Rows from block 2, named by matrix and row number. Rows with one number belong to one channel. Each number is 128 + 32 x the weight over its row's rms, rounded and kept within 0 to 255. All counts start at 0. Numbers have three digits each. After the name is the row's rms in percent of the matrix's.
# convs1: grouped (12 groups) 3x3 conv (model.blocks.2.convs.1.weight, 96x8x3x3), inputs within the group 0-7, a 3x3 kernel for each
# convs2: expand pointwise conv (model.blocks.2.convs.2.weight, 96x96x1x1, transposed), outputs 0-95
convs1.49 085:100091112135121108092144118111131153066113140164157110089089131153209120187144054101122131119090118133091114172113093122100137071120107116147137131083112120158124140125170185191101117078105085132152108157091045094137
convs2.49 103:085094134092147152147106111115152162179181151180158179146155116095139142101076104119140111142102124125097117136148099135116109172088108099166140088098152109234127095192094112077132143134103139137090137190077179137064143179139182100116109139106174141096130143082153136076114166142110122086
convs1.50 096:124109098069166074142127133136086111118098123082151123124153105053230112096118124057120134180145125095106160164111130138106151135091146125126153048165168088146156079101117146160168136109151135130099118155108078112126
convs2.50 111:097138128050109135114075120157125091150146130153108047110143079140111151100131147147114085100144136147050155095109129137160200123092129136176129089109210140127215123172172151174122132116098141137108134155104204133145130090146089143112133125138170139173138148202143152158137105160121098123
convs1.51 092:099134117109109113111102141051147142138133159115069082106121130218055113128142092140102127160149104146158128115174125121081114101164215155175165184139094145154171185139120130091139156164142104113132074100121138139129
convs2.51 106:132105137190114161122175179157125107107149111101101158130185149106135128094149119149190095115182122120158072075146124185203138149143093083128133161084117050155113109141192094119106109082167146100164122076154133078098152116119084121137061068121134131106102136135118146102131152089101084148
convs1.52 130:121112088119103158132116129102083145143100159074122084132084127115253079135111154078162097136167081134088143168103184107133067125112101121115154134099167137105110132126161124122096094135123119141089141175082137091183
convs2.52 120:107162111094110106119150136194160153106091125118113173075099135126142154155154225116153144073156099107082110150144113158085110086115081099188124156150073129140123090138176160120164116144173141084150145153137146100138137122137127065123134157111125113088109168133138095115106047176218155119
convs1.53 097:094102128107136136090105124148133101124092133147141195166047162146134099081171139085100144131050128143076143078140118099150102106130124095105148082112139147172154065159144129133205111118147181098149086137165112153079
convs2.53 094:182116117098141080169051091073085076157063069105095099129126118123111150101135101101065136139117129133173135123083174103150212083142108105145158169141162176163143098153147134147117129165086126160129106091128107101171127099083123095189121161080098179136102145117128120129104142160107088141
convs1.54 099:127092106140126134091195107107121049151151138086139117096122178059141157187102124077110151110111157066071113144116139174171106160132145132120154106085190156128144095095098142124157137077107154180130101119106132093177
convs2.54 101:129092113141225095146122140141124167134123103077144159125089148148109111130092150166104084189067158119106150085091156092162133053141191091137132090127127132167131117114095132158133159100078111129130126115105173073102179099129176186106138141145103098163098164099147152092093078095175123083
convs1.55 117:121131096143098156131165170143108113110122070091150146119160115128105120108099100120180168118123120120178133160137095082113150194192143079157136134136119103111104166172190120071082185201201125120142098112126128142075
convs2.55 095:199156118154141089197186129133116100119112161120146071138156067186143127110134092113158119173149114095082062120184086118106172128110100138099157077134143159134138131071114132171137212175169173123113078166086127090124116158142097129127109163114151155147089144115126093133150165139139136187
convs1.56 112:128093176122182115101133086096136115136109146112131146139096114161200125113118104102166126118118088119118134117194164133119103051166110104139143108081118128136094100155064121095150090122129077181118122034118064186135
convs2.56 114:130119179186086123153129123142127071118111169184117160151138104127061096142173081190087146118120182164145147093174123091113126156194129125073164138108185098163095127156124119108147125170168138200113110088086155096162117174095158129118110162133151130131116121154092088090145181135104071102
convs1.57 094:100101127141092102114087136095069194142107125160113142117096180119056133097100172143151134119172180120171108137150135165149167129168117087105149167103132205143125107149157169185107149119070127168141152064153121108093
convs2.57 081:106126149140106077126099131145149047166118138124176112115120168107079118115159162136135195108065155114066167131175134111078218105100136128084134123066167129125116107188148156136125089066119162113159117165132158132103133134140132108165145114134076162078133104158122086059111119089079125125
convs1.58 109:126159119123146076133119071135145084142127082159123117136157153127149139078150157120134116133104136097097112099102147086076159096120141053107080057074130165110151148090125135126123116070116059102086042089102129122084
convs2.58 122:115182134153209196141152122119114134133159140145106108130064166074095110145128072186052144181143157116121154174112108082100091121168096083137102131133098109141127139132174154139110137079138179101090087187161098163117122091099181189119134129110104144150105161140141136112123172140130139062
convs1.59 097:137114136131148142077151105142109139157076104148119075124184109144163160123090113191131152106107174175097136136130161185149201106093109133125172107095110121158063135158161131091152110108184121134125165072209144089152
convs2.59 097:187096118148108132158067120112101194160097101129142163098143105127108103118125097086111174122139179161125120117148122109075169106124128127096191111123160137110201093199081112155077124089095126111063098122145083167100135078163079169158160159167122165095142127128154126074143102096082138168
convs1.60 089:075093095154192079146154168150081184076128158176135139128118130109128145160082131140136165079147102145099138139197193146126127106106078081116108100080130139105120148162114133165143087130127158201146138135133109056118
convs2.60 116:092126099154145176109152105118098113131164133130122153177117146130089181142118135141180150120124075065199122138178103248161127143103121139110070199135151160122145110115177147105106114168169052128095147111097161122083101155144153150133156152144144132118119105108199155136121172165110120111
convs1.61 118:125092112118171209116130120137149125121104130155080110109151074129113134117128178129137106139088085147119118167130113100091064144140197106101145136150122148210144116120160137116102148136147146181186136124034131158202
convs2.61 104:101090136180118140097190125148132147192118153145126125133160070142144082124110113134142097098109100067098109056190134123084147128126139173137129147111120076110096097100108103109113142103164100135145101119079144141193087180205095120136137221129116185084125130064163120134156131113140134089
convs1.62 137:141101119168139122088137131132123141106143134124092127110153158098166120124115105132133114122120169143097158156105128117117212142111084108178130094151152151012125135111146127168143096133117124133112095060252122146078
convs2.62 116:175142148190114149102104128095166136157117113108103153136176077091146146119104155116131067103101112147137110117164136207139069102140119138177189162116128090202101127120139107126130077132137151153115171101110133094189165125084122145095120142107136103067134034170152084148147135117132132051
convs1.63 093:162123171098084124101118130186224148121197121110151084134175146110137147131179076156131127144199067135117076107138126137098139076081141109061111167166105183129135122151093129132111137153134122131117129149153159093154
convs2.63 110:169127159105151153146105163113164058175113157113168119096152134094095109118109128085159120142137138133082132131151126116134047078093177134135208126141173141103111140069087155069103059108177110137083107141090159124170097113118127082115145111153123133149149145153150178078097047147097096148
convs1.64 089:080118104142133047118098131100142113097102130103129111086102203090142175159072171088106166102172153173079109161168138089149111159123103162142144119129172154151098181146168158157179131113131119148124071140104092128176
convs2.64 101:066141209143137165111097108078130175128146151141077174162123116128134108156131113128074091152129117031105123161148173113138130131102113102143107076114129064100112155089113172045090077134142134111084115116126127094118136127135135093164131110092171176112126081098134149187100123155195127158
convs1.65 084:163140154168148120121173066108099134146181195161149167124137108136108205139162136147153145140101193162109169049202122134162081131150100146118109120101127140120092100115145088146153146177122145174131146121116076140173
convs2.65 099:118146069054142082136160168168151123158099106077173012137168109063163084134088135077189085143144135137148115161122132169217117121108150110106175108134143148102119097103119106149154140114133136102119109127157134131152111125093116079160138154093113103137113125105124150122210113113137135170
convs1.66 081:097130136040127163094128143110140155053147066088101079101145113101187132153108169088112143167138138149119142109104120170109142098096109095170065137147173144103077180158161122121128171131098066157153111103126096154136
convs2.66 099:191121141123126122133159063124117161143120135108131123102155119066126120123139130191161123160169099083147164125119077108164160125124115166193079114094144139066098105130187141160129125189090121164122160086168193146143132119152139148091095217123105105124039134113170120159119173152163135112
convs1.67 103:139140083105158191114126137117098174175063152141102117193123140154144149196175113177172175143114048148143118107121188124159149136124140168156141126101122131083122119148092114100176125100089124050166126123158140114141
convs2.67 087:124160112096125125119112171074194230169091120153175132098132154113159092085135113126168154074140090150114150122140090148095096131107151086078089165091175122120091159074145143156101089102110081149085087109099133106098090112161153114148091108094061133152073080112135107128095096151118111115
convs1.68 084:134078100143121122055119188137072108070139147090084136149164117131126121089149095138177140177129143138174090052128110111120144163083135111168109165129147115155063166123100114084147116126163166086132130166105062106157
convs2.68 091:156117115149149161125089168163121180121130121091075117040131150173142133134167125155153096167144111152129152199140143108139140167088121092169169126105086114102175115146086096113146158182147082139137148146123101110186121158097112151119161045136116151122108118109144101195202119100088193090
convs1.69 109:131148190162134132108150160118208078134087105147061193120128151111120089106110089134120095100110115148133107124124140173080162090137126138222123104176111118124154189145098181152187134090145110141110134142140139075123
convs2.69 114:137134107113133099106064155194073138137127102109078207166079140161096092140150178106134098088144123100113066073130136144168086145150086098127176113165152137028124119154108093153097133146168056122160126126130100120123131085120118141142145115102177169144126095127084161104127097102118163174
convs1.70 097:133121122137105076097124168152129147103125094116149137101103150101148152105114127081102121153145137081118142100091157105092178151061088126142113113157120168212065168115122135090119106114105138133076151167032159119052
convs2.70 100:089113130186184118088095060096165141128110104148139165110132101148137075137144185092068144106136107096137116105115119105115110093101183204059150148124120077074134122116124140081100138077109132125099140085168169106124184110108095076062113140108116139129094103106110131112161198133166152164
convs1.71 117:150154143092108085101081193129116131154114114102098126169036149142145078109131120092086096194184165153086115072109135105172141128160151124102081125153136096111128134114113210141167100121183127119111134154117157123087
convs2.71 086:112137108088150119134160179169084097147086105144121126118161130079107172173107059126166172203158111088124105070153130137155120153124169106148120081177110141142137112100157137131134082169146106099105118100106091167103080113100170059107084174121112104085077134103133158146131184138206092118
convs1.72 098:133103112112093080096148112112123114147109138090064168153143153097084138154057164141119142194137073101122156105170097141172105174153061142124103127100141140113120146179134075090092066093184110170105128104169145111152
convs2.72 095:127125129115121178126088114148109169091078135112103144109087119077133083105091111115079156089075139095123163195077079166129122139141154091129199155116126174083137105118097143120101151136107068171148077121129117148164151081114144165125118064160156169043098125086158164144110104118185109147
convs1.73 112:125161078096149154081088159140141171136104135158193140125105085066111122089181177149135164087160190124110185124105167168117123115111180153138120161061084088154150112156125128117117116153078100114147164138109142117190
convs2.73 085:159113126167106081143126122073131136173043140127174181104163118153083090156124182148151131137134141148128102158131129106076124091082129182118145147133111143161107122132115077074185119176103165069135077089133128144114103117164106095184133169109145126174047073169135139127096130172123106081
convs1.74 107:109073091093130132102106149127098140100135077117084115140098120125106169138091053098124123144082170122153135179206095134077168145098183152075115122170119136097192143119102148045172125130095140099147089119128120120143
convs2.74 121:106165122121139171142108132119097125116152086147085119145121147138141175115086174110125129067068133073096136186128140074121138154105080052215094163141135111131120142075112150121148075115112085132138173180139169106138137085074153120194137170104136165147162129073143183130152089114112141089
convs1.75 091:125129133128186143098103091112140171129106110165134128151103109177148101124061144183184113180200079130116102117089109144168131118166126152160167172048114105124116095160157153104101154063083110123147071104110105106116
convs2.75 098:145113182184169100129102116140132141091179101077117130173149151128179122126112099069182098135094133090095143125146114145157129108092087147169130093116134119099142137077118135166091187181139144107217106102158131165054170133185181136161138171138119119066079142100133110168106168119147116108
convs1.76 096:110153147129028107120137095107122134073137147141182131127120170135172144126121122132120166159069189158074152091113100114106181174141161125112136056108140196114105167117146107107138103141116115168083096155168075150138
convs2.76 088:121151147135108141088160097169135114103143097160209085144091108124078120150120202138103099105131114112092166094089108177090214112101158152142185123128132143133122108148204157137170101138133088075148084121136108125146160128133090180199105115124123127136075127125109116124159085200139157081
convs1.77 103:134099167146160161155151096093159104165153072129136159145146143070123116113099137147076144126091190107118164150151144113064225106113214080140157131155122167131117081126083095171157160168131143118139126128165139149126
convs2.77 108:129123118094130164136112131143063158153140118107115099166157167136145081127138169141122159074120139155107121179175143129136108144138117140140111137180118112181126194084155079157171091101172103039094147115150155099096169145129074095112105110090188128179063131105174139066113076083132137089
convs1.78 098:143194150128122092129118097093152135147084113142129155115136181109182216139122153130181152112143168093139082143149142110159135131183066150162097186144091152150149128167108185185146123134176116126117193117160153103093
convs2.78 097:122097113143156106156183152173133131129119097108122083103143110189133059111145130143125084107185071115172133117114082087137097176112096129119124159142157130081118088134137156110163145112146092139128116121127097062115138149171098157166058130046150083148046139084076119146179164126154167161
convs1.79 113:109133136213148055174110162113104091117116128141099083074132144146137152101215143096113134123108111119136089088116143112132118127174114165156102134179109111091106151182113134109142157073186116114112076084089143081090
convs2.79 114:105167183116120109117080095115180148119165159131126138170113152140168095094130095135111074142083158148158147125138183158175104079164125153153137123120108121040175171068113139118169086091176103110149160154126132159120071167065170179140172104100165141119123080127137154110178145075102136112
convs1.80 121:123162107136208053112114125109124115163095074104110152093192159156134071160124113117145101145090120117115135156081100136072155102128069085134156134082163130101118166072146056189140116153117102099139114154159123147123
convs2.80 097:171145103191152132128136103101087149103175128101073143083165138073133141106097171101114132171082123105144076179130136129177083107114102114104088154144178100110102176128090117137151159109133106153143128137099087095156191129094183148185078145087090147164061072123173100126120136074127149158
convs1.81 090:151074118112107088144152128176117073050123080150136102099104144128179078127098154159124129110076104136108079105130096116212144152085070134082128115141148147123108141191113167105092157079153142162161088112128146167124
convs2.81 118:181158110065114130171074138102133122158103145105090099167086130030145127148174134184146157108101107121077098093135157097079119131157133190104076113152132071173146124168097154147146142129108097116135153139090075186136113130101082118136106098108120132130114091084160129099177105095190117175
convs1.82 107:146153067160187094170134161091115099097077144098147117128172119124106126107078109103136133156057190124176175152130130139112161109105109109143120138103224121125199113146138139149087133158111145113118178128120070143179
convs2.82 105:190094092193179095112134110135155160132143138123211189103138121114101143154138087145133170158126119133138105130122148148123080086155151178126134139114113131108153124091111117144096203070081150061088126135112116114129152124140156135123142121183143081083106139134142137093152110150057233175
convs1.83 110:127127166132101175132119095140131086069134169136142057072142099113117119116164147124139107071093171136108072161121144120118123122126099169098065148143129098137145131196200141073079117153127159107098134062147165184120
convs2.83 104:134113124078076073135106154125197148080107152110101125226203122143156105121113150136115129093139152112077105149128154178058151099136097107121085100137103138107114110103118145132160140162123029175067101105122149112141141146126080111135092132129179140106120116149182180132146111104157178110
convs1.84 080:123091162125156149146165136148110098140094162209177178136147090132160100156093131119122108113103168111126080118158118120060086201146099082151151176120161089114109124136115166138053141096150126058161112146119082132157
convs2.84 104:156065108102111067088121129120221170107092094118108179155100087095125121079159105185083093085121099111087084154059085167160104110090134106120110137117185112127146146115078068125093097085135170094151132156178127119130112138114103113089146096121094154080141097126133178105133112092129112130
convs1.85 101:155132059171129130135156133094117166140146093159144140162139150141155132160136093103133169144158151096133151092124133083107176105218111108151160139081107182132139141148225155164152185187163192139140142120094120131124
convs2.85 108:138094148062130119108117101131137125104080102171175149109121136087112187119104102126104157132061172148097128151075108132144126114155132153100141141155132116108144165105142081101092123125125133108124144159114110141143116122175173089073121131145116135080255127153202113172163111141137122094