python train.py --dataset="aerial photos of the United States (SatlasPretrain)" --crop_scale_min=0.4 --horizontal_flip=true --method="barlow_twins" --weight_standardization=false --depths=[3, 3, 3] --stem="single" --lr=0.0015 --beta1=0.95 --grad_clip=3.0
Rows from block 4, named by matrix and row number. Rows with one number belong to one channel. Each number is 128 + 32 x the weight over its row's rms, rounded and kept within 0 to 255. All counts start at 0. After the name is the row's rms in percent of the matrix's.
# convs1: grouped (18 groups) 3x3 conv (model.blocks.4.convs.1.weight, 144x8x3x3), inputs within the group 0-7, a 3x3 kernel for each
# convs2: expand pointwise conv (model.blocks.4.convs.2.weight, 144x144x1x1, transposed), outputs 0-143
convs1.68 118 [115 152 149 125 138  78 136 122 143 172 122 162 126  87  76 124  81 114 143 195 153 146  75 106 114 112 112  84 141 139 128 144 179 110 170 137 126 134 134  65 117  76  97 121 123 157 191 200  43  90  94 126 118 134  98  94 106  55  98  82 126 135 120 162 137 164 114 142 100 116 130 120]
convs2.68 102 [179 150 169  82 100  65 119 127 129 146 107 130 109  83 122 132 109  81 120 154 109 127 132 132 145 116 158 153 185 127 107 146  49 167 123  69 113  90 167 104 144 125 158 134 147  96 138 159 129 125  98 127 144 155 115 128 150  85 102 139 138  91 201 139 115 119 112  43 168  57 137 172 141 114 120 130 163 102 120 152 102 100  61 109  65 109 146 104 128 130 144 138 101  43 178  65 102 162  85 166 114 110  98 146 154 131 105 183 119 113 174 143 124 168 141  71  91 109 135 135 145 148 121 113 178 136 137  69 153 135 203 172  94 189 127  90 119 165 148 154 143 138 120 163]
convs1.69 124 [104 146 120 102 147 152 173 110 122 209 140  16 129 111 156 103 133 194  93 152 107 165 103 125 177 113 107 125 135 125 129 110 125 163 147 102 141 180 106 134 102 105 109  93 144 196 132  70 102 130 142  71 115 158 118 112 102 120 154  86 136 108  98 150 141  71  91 140 149  93 115 168]
convs2.69 094 [113 129 167 114 114 167 119 197  71 144 100 131 100 167  58 145 114 122 127 188  79 155 165 109 141  94  99  71 142  87 126 159 133 115 121 148 150 158 114  24 119  95 155  92 121 100  55  84 131 108  91 129 162 227 151  92 150 161 117 167 119 127 100  95 135 156 127 147 153 127 145  92 155 121 106 119 159 149 127 148 120 141 192 130 133 174 136 142 113 185  89 157 180 144 133 117 105 109 103  73 112 139  99 114 118 130 106 165 115  89 106 170 191  94 159 141 123  92 134 109 161 143 131 161 112 158 116 143 148 100 136  74 178 158 144  85 182 138 171 184 117 120 172 114]
convs1.70 086 [ 81 117 123 143 100 182  77 139 199 132 181 108 126 127 132 131 168 158 133 128 109 132 147 132 149 151 153 144 134 125  75 117 139  81 141 122 150 144 184 176 153 129 109 168 191  92 144 150 163 154 140  97 130 115 163 107 124 104  75 103 139 135 207 165  80  99 178 142  89 144 111  48]
convs2.70 094 [133 108  85  87 135 116 125 116 136 123 143  75 115 141 121 131 168 111 156 203 101 191 101 212 156  69 106 122 165 118 170  72 156 122 137 142 125 136 128 114  99 153 141 168 170 139 101  58 142 172 152 121 141 120 170 102 178 141 137 122 145 124 124 148 144 153 110 153 122  79 147  78 130 110 218  68 173  93  69 111  56 135 126 130 128  82 131 135 116  82 136 170  90 102 151 134 111 143 132 148 111 117 138 134 186 164 177 126 145 121 125 144 121 219 124  98 147 148 106 142 141 154  62 111 114 107 149 130 160 141 180 175 129 129 112 166 148  56 150 112 143 185 174 142]
convs1.71 121 [ 89 117 175 129 133 139 151 105 124 131 121 135  20 187 199  77 190 161 115 132 116 120 111  93 113 100 128  95 132 113 153  45 123 128 136 137 179 167 126 104 142 140  82 146 131  90 115  97  24 181 148 116 140 127 142 112 124 159 117 147 131 135 136 122 155 137 141 149 135 156 110 113]
convs2.71 085 [169 155 143  62 151 127 185 167 112 116 105 149 155 121 119 142 132 136  93  92 129 125 141  88 127 176 140 125 108 153 169 137  30 189 132 140 167 112 142 118 186 128 170 122 191 110  98 149  97  83 130  48 160 126  59 147 125 131 126  57  86  95 104 114 145 113  92 128  94 112 141 190 119 106  80 170  87 130 171  89 115 122 138 163  80 128 117 113 100 134 109 122 166 120 120 133 178 100 118 160 127  99 166 133  99 150 145 114 169 112 119 150 125 130 145 140  98 171 142  44 161  88 159 129 121 134 147 160 142  86  67 163 144 157 137 150 136 152 230 158 141 158 117 117]
convs1.72 092 [147 150 135 114 159 121 137  75 105 137  38 108 142 112 128  97 117 141 112  97  68  77 140 182 147 187 171 113 156 120 146  70 183 143 103 105 111 105 141  97 148 119  95  92 105 113 126  95 106 126  66 144 130  53 110  93 125 102 189 111 199 125 153 121 122 149 152 145 138 140  88 151]
convs2.72 100 [142 157 168 102 127 125 157 143 179  91 164 138  79 142 113 158 120 139 143 122 162 119 126 129 129 120 114  94 120 121 194 126 103  91 149 107 122 124  82 134 163 108  86 202 116 118 126 182 120 179 130 158  91 160  93 148 100 123 185 158 153 154 154 166 127 122  98 178 112 179 149  72 124 160 165 185 111 120  84 211 154 137  85  79 120 173  85 123 180 128  95 161 172  81  64 121  86  94 135 104 167 104  88 144 107  98 141 135 101 127 112 114 113 128 170 144 159  85 133  92 139 142 158  85 153 157  63 101 220  82 129 159 157 163 101  84 119 154 136 126 128 106 144 179]
convs1.73 108 [143 111 132  59 116 150 107 124 129  68  72  99 157 131 152 170 165 100  95 135 120 110 100 110 114 150  98 194 128 133 154 125 175 117 116 110 165  85 122 123 107  94 186 109 185 103  94 124 152  70 123 159  93 140 174 173 141 110  68 135 171 157 185  99 123 161 175 151 185 153 122 135]
convs2.73 094 [ 23  80  92 120 192  92  94 120 119 124 104 109 131 166 126 138 149 133  98 132 134 105  85 146  89 173 146 124 122 161 140  79 159  96  71 145 112 129 127  98  81 143 136 136  88 150 117 151  81 147 117 107 157 138 144 212 135  94 165 206 121 136 180 108 146 155 190  94 151 153 155 170 109 149 109  87  61 136 164  94 130 125 117 168  95 102  79 133 109 143 119 114 128 100 187  96 149 198 119 118 159 154 101 149 183 150 107 153 140 143 102 149 141 139 101 125  86 124  99 154 139 126 148 108 106 123 137 112 134 187  47  74 138  86 150 131 145 161 134 163 128 162 117  58]
convs1.74 114 [ 96  96 101 151 125 166 105 122 116 109 158 145  91  98 113 118 147  97 103 153 125 130 176 128 106 125  87 127 154 147 154 148 140 123 148 163 123 139 159 121  97 161 138 130 142 130 145 140  64  28  45 145 181 178 146 163 142 123 161 130 139  94 158 150  99 106 187 198 205 107 107 115]
convs2.74 089 [158 141 147 138  95  85 109 132 126 107 142 111  72  50 117 128 168 172 112 176 113 120 126 170 118 130 109  72 136 104  98 145  81 163 160 125  89 177  94 105 149  94 132 137 111 129  78 145 173 108 110 117 169 148 118 144 130  80 143 169 142 119 138 127 114  95 103 170  97  75 110 241 139 124 176 103 111 151 116 112 137 110 136  83  61 133 105  68 138 171  90 146 133 116 245 135  53 123 129 214 116 149 103 122 147 136 146 123 152 112 123 120 143 147  55 131  58 112 107 115 109 136 125  98 146 113 118 165 126 128 153 157 137  82  98 136 117  93 101  93 163 127 131 110]
convs1.75 080 [177 165 135 107 102 133  94 134 163  97 127 170 142 116  95 140 139 161 142  97 151  82 186 151 108 145 128 125 143 129 160 105 110  83  64 167 103 132 130 150  99  89 122 105 106 120  65  98 104 157 165 101 147 193 164 166 147  84 136 159  63  66 185 131 128  79  82 113 108 100  96 160]
convs2.75 089 [ 47 171 131 135 133 168 158  98 117 146 132 138  90 105 212 121 128 181 132  64 139 171  99 147  77 143 114 123 157 184 125 114 117  84 145 152 141 128 124 142 143 158 124 104 120  91 102  81  75 169 125  80 115 194 101 124 132 104 134 147 143 106 151 118  93 132 159  91 103  93 137  86  94 141 131 147 158 137 129 121  93 101 173 169  81  97 190 147 118 137 106 149 127  93 180 214 175 161 185 105 159  74 118 161 136 182 159 140 144 176 109 158 145 135 139 155 144 149  93 147 178 123 135 113 149 145 117 144  81 157 137 171 115 155 174  66 130 116 134 109 117 116 143 225]
convs1.76 101 [134 162  84 172 133  73 124 130  97 123 181  98 110  99 122 110 119 144 121 129 100 114 105 123  94 113 183 114 121 145 128  77 197 151 196 176 130 112 124 124 151  84 117 127 107 113 118 128  94  80 120  84 125 160  96 112 157 143 206  63 166 204 127 148 143 111  90 144  71 122 159 154]
convs2.76 099 [157 105 162 141 120  77  93 131 110 163 121 190 129 161 123  99 169 137 146 104 142 149 165 126 113 136 139 122 122 100  93 153  97  83 129  58 177 146 130 113 101  84 218  96 103 128 162 154 139  60 143 116 128 117 157  93 166 133 170  94 176 103 164 145 156 146 109 155 126 115 161  94 118 122  93 105 110 199 103  92 208 106 104 107 112 128 113 157 171  89 169 137  71 150 174 160  77 113 139 142  69 160 113 145  90  75 108 156 125 199 108 137 111 138 112 153 111 149 142 111 150 116  96 135 117 153 126  96 148 116 114  65 164 173 154 133 116  97 119 136  26 181 124 160]
convs1.77 105 [112  86 158 175 195 114 155 179 135 166 123 124 146 108  79 107  90 109 140 213 103 144 173 110 140  67 104 113 143 117 112 131  96 177 144 147 143 167 123 107 110 130 148 151 114 102 175 133 165  39 110  62  99  98  95 113 156 105  72 146 122 119 101 143 144 108 136 162 168 141 102 116]
convs2.77 104 [151 110 140  82 165 129 165 101 103 173 136 157  86 122  80  80 155 131 166 130 149 157  85 120 118 168  77 124  58 116 147 142 117 186 133 138 121 136 121 125 148 129 183  94 155 151 172 129 155  92 133 163 111 154 162  88 190 122 115 105  92 144  73 112 103  82 105 147 148 136 114 194 115 172 133 146 137 176 165 136 165 115 108 121 253  72 159 110 144 169 164 195 138 118 169  74 121 111 102 144 103 132 130 112 128 109 158 113  99 151  60 187 126 100 166 156 145 122  89  88 136 139 156 155 103 150 109 151  61 158 125 139 130 130 158 141 147 133 123 138 168 186 179 126]
convs1.78 081 [109  76 116  94 150 153 121  82 104  57 132 111 126 150 129 120 118  89 130 113 135 110 107 186 145 134 111  90 145 144 109 125 190 180 154 114  47 143 119 141  62 134 166 115 215  67 156 191 134 136 108 103 101 123 152 128 147 104 189 105 115 149 115 118 107 132 110 114 170 147  93  97]
convs2.78 089 [115 179 176 119 119 102 129 143 158 137  98 100 116  97 176 107 167 113  90 216 130 113 125  90 144 131 139  85 151 144 125 161 115  98 117  94 135 147 129  81  62 165 114 131 180 132 106 179 130  84 166 187 176 158 135  86 119 119 109 159 169  90 115  97  88 142 123 146 132 169  88 130 114 132 152 106 134 178 177 146 110 102  93 138 138 102 193 169  64 123  85  95 153 172 124 112 171  53 113  94  82 123 176 129 153 113 139 159 104 134 114 167 151 113 151 194 163 136 136 109 104 157  54 161  74 124 117 139  97 148 126 103 107 133 146 150 148 155 189  90 101 202 162 115]
convs1.79 098 [116 131 108 124  52 132 129 124 128 143 129 146  73 116 169 123 121 138 141 172 127 146 124 133 235 153 136 110  61 182 140  79 116  95 102 136 180 107 111  80 105 184 129  94 132 122 141 154 130  78 139 128 118 140 121 119 124  48  62 175 146 104 120 144 137 144 132 182 173 147 133 153]
convs2.79 091 [129 120 158  60 191 116  92 143 171 107 153 120 157 128 158 114  77 100  89 140 125 144  75 102  59  97  96 100 109 143 134 178 140  98 111 105 168  64  69  87 158 120 125 115  57 199 105 108 144 103 164 126 207 144 166 163  85 135 154 109 136 173 156 109 183  92 143 166 114 168 159 113 170 126 105 133 119 150 131 188 133 134 113 139 134 108 149 115 143 100 170 145 171 164  91 154 148 149 134 159 122 161 104 176 147 167 135 157 108 106 112 102 121 173  76 111 179 106 135 136 107 135 151 170 132 118 106 105 157 126  83 169 144 172 149  61 131 185 179 102 103 125 107  78]
convs1.80 124 [124 169  82 146 156 126 119  76 176 123 118 140 143  94 156 108 184 135 130 102 165 129  87 226 126 180   0 124 138  98 138 139 101 160 131 166 161 136 126 117 108 133 151 170 172 126 105 147 121 142  98 121  87 127 150 121 102 113 164 101 142  66 138 121 146 112  98 116 141 115 153 119]
convs2.80 079 [ 83 136 144 191 129 148 136 150 131 107  72  97 103 194 133 106 111 136  91 129 141 135 135 196 179 160 159 135 118 142  79 131 128 112  73 204 127 107  91 119 163 110 122  98 128 128 181  73 113  92 100 128 100 125  93 116 116 119 100 111 148 119 156 172  77 191 131  65 131 116  53 133 122 171 153 137 139 145 163 124 123  65 214 106 146 170 166 140 115 113 136 124 138 149 105 143 140 110 175 147 123 124 157 148 141 143 151 134 175 116 159 167 105  39 125 128 111 135 117  74  92 109 202 176 119  98 123 106 144  73  99 121 125 144 130 106 103 146 138  37 136 142 105  79]
convs1.81 100 [114 140 134 111  84 125 126 129 148 128 115 191 158 152 106 146 122  41 100 117 101 162  81  91 146 102 106 131 106  73 125 103  62 119 181 158 157 123 141  93  92 151 156 153 125 120 160 142  86 102 186  86 107 162 144 139 115 141 162 119  98 195 116 103 106 173 167  81  89 127 190 102]
convs2.81 109 [ 72 122 150  84 210 144  87 162 153 141 117  95 170 121 140 110 148  80 141 138 104  98 112 103 137 131 177  96 141 143 177 129 119 106  81 142 157  80 125  66 106 145 108 135 135  83  49 103 125 161  91  67  86 183  89 124 146 147 131  85  97 144 138  91 113 157 190 103 114 114  77 145 116 117 100 126 112 113 170 121 138 165 128 101 117 122  70 106 145 146 110 100  97  92  71 102 185 162 121 122 112 113  83 119 113 184  91 141  90  89 135  92 105 113 113 160 122 104 155 148 115 169 133  71  62 124 149 150 100  74 137  52 130 194 108 129 124 133 184 117 112  88 171 117]
convs1.82 163 [109  89 172 101 102 156 137 157  84 142 157 127 166 150  77 114  88 184 119 122 100 128 104  82 128 155 185 118 158 117 136 142 147 130 113 132 116 123 150 142 147 146 156 127 171 104  92 168 110 109 157 191 188  35 107 164 104  76 131 157 194  93  99 113 119 139 156 118  91  93 113 183]
convs2.82 097 [105 101 142  94 148 147 121 106 126 183  80  69 185 131 153 127 137 110 143 131 142 131 102 118 146 114 117  79  66  92 124  84 141 130 122 197 142  86  62 118 160 124 101 137 143 143 131  80 131  97 154 143 142 147  60  83 146  88 118 191 129 129  96 168  97 140 166  63 127 113  84 137 121 119 190  87 129 162 141 125 137 109 152 113 123 175 142 135 132 143 124 103 139 159 124 132 101 110  78  50 126 101 134 180  89 166 112 162 118 132 199 133 137   0 136 147 151  77 145 107  98 121 177 154 168 129  50 128 120 115 141 101 137 132 155 140 129 103 159  91 103 138 135  96]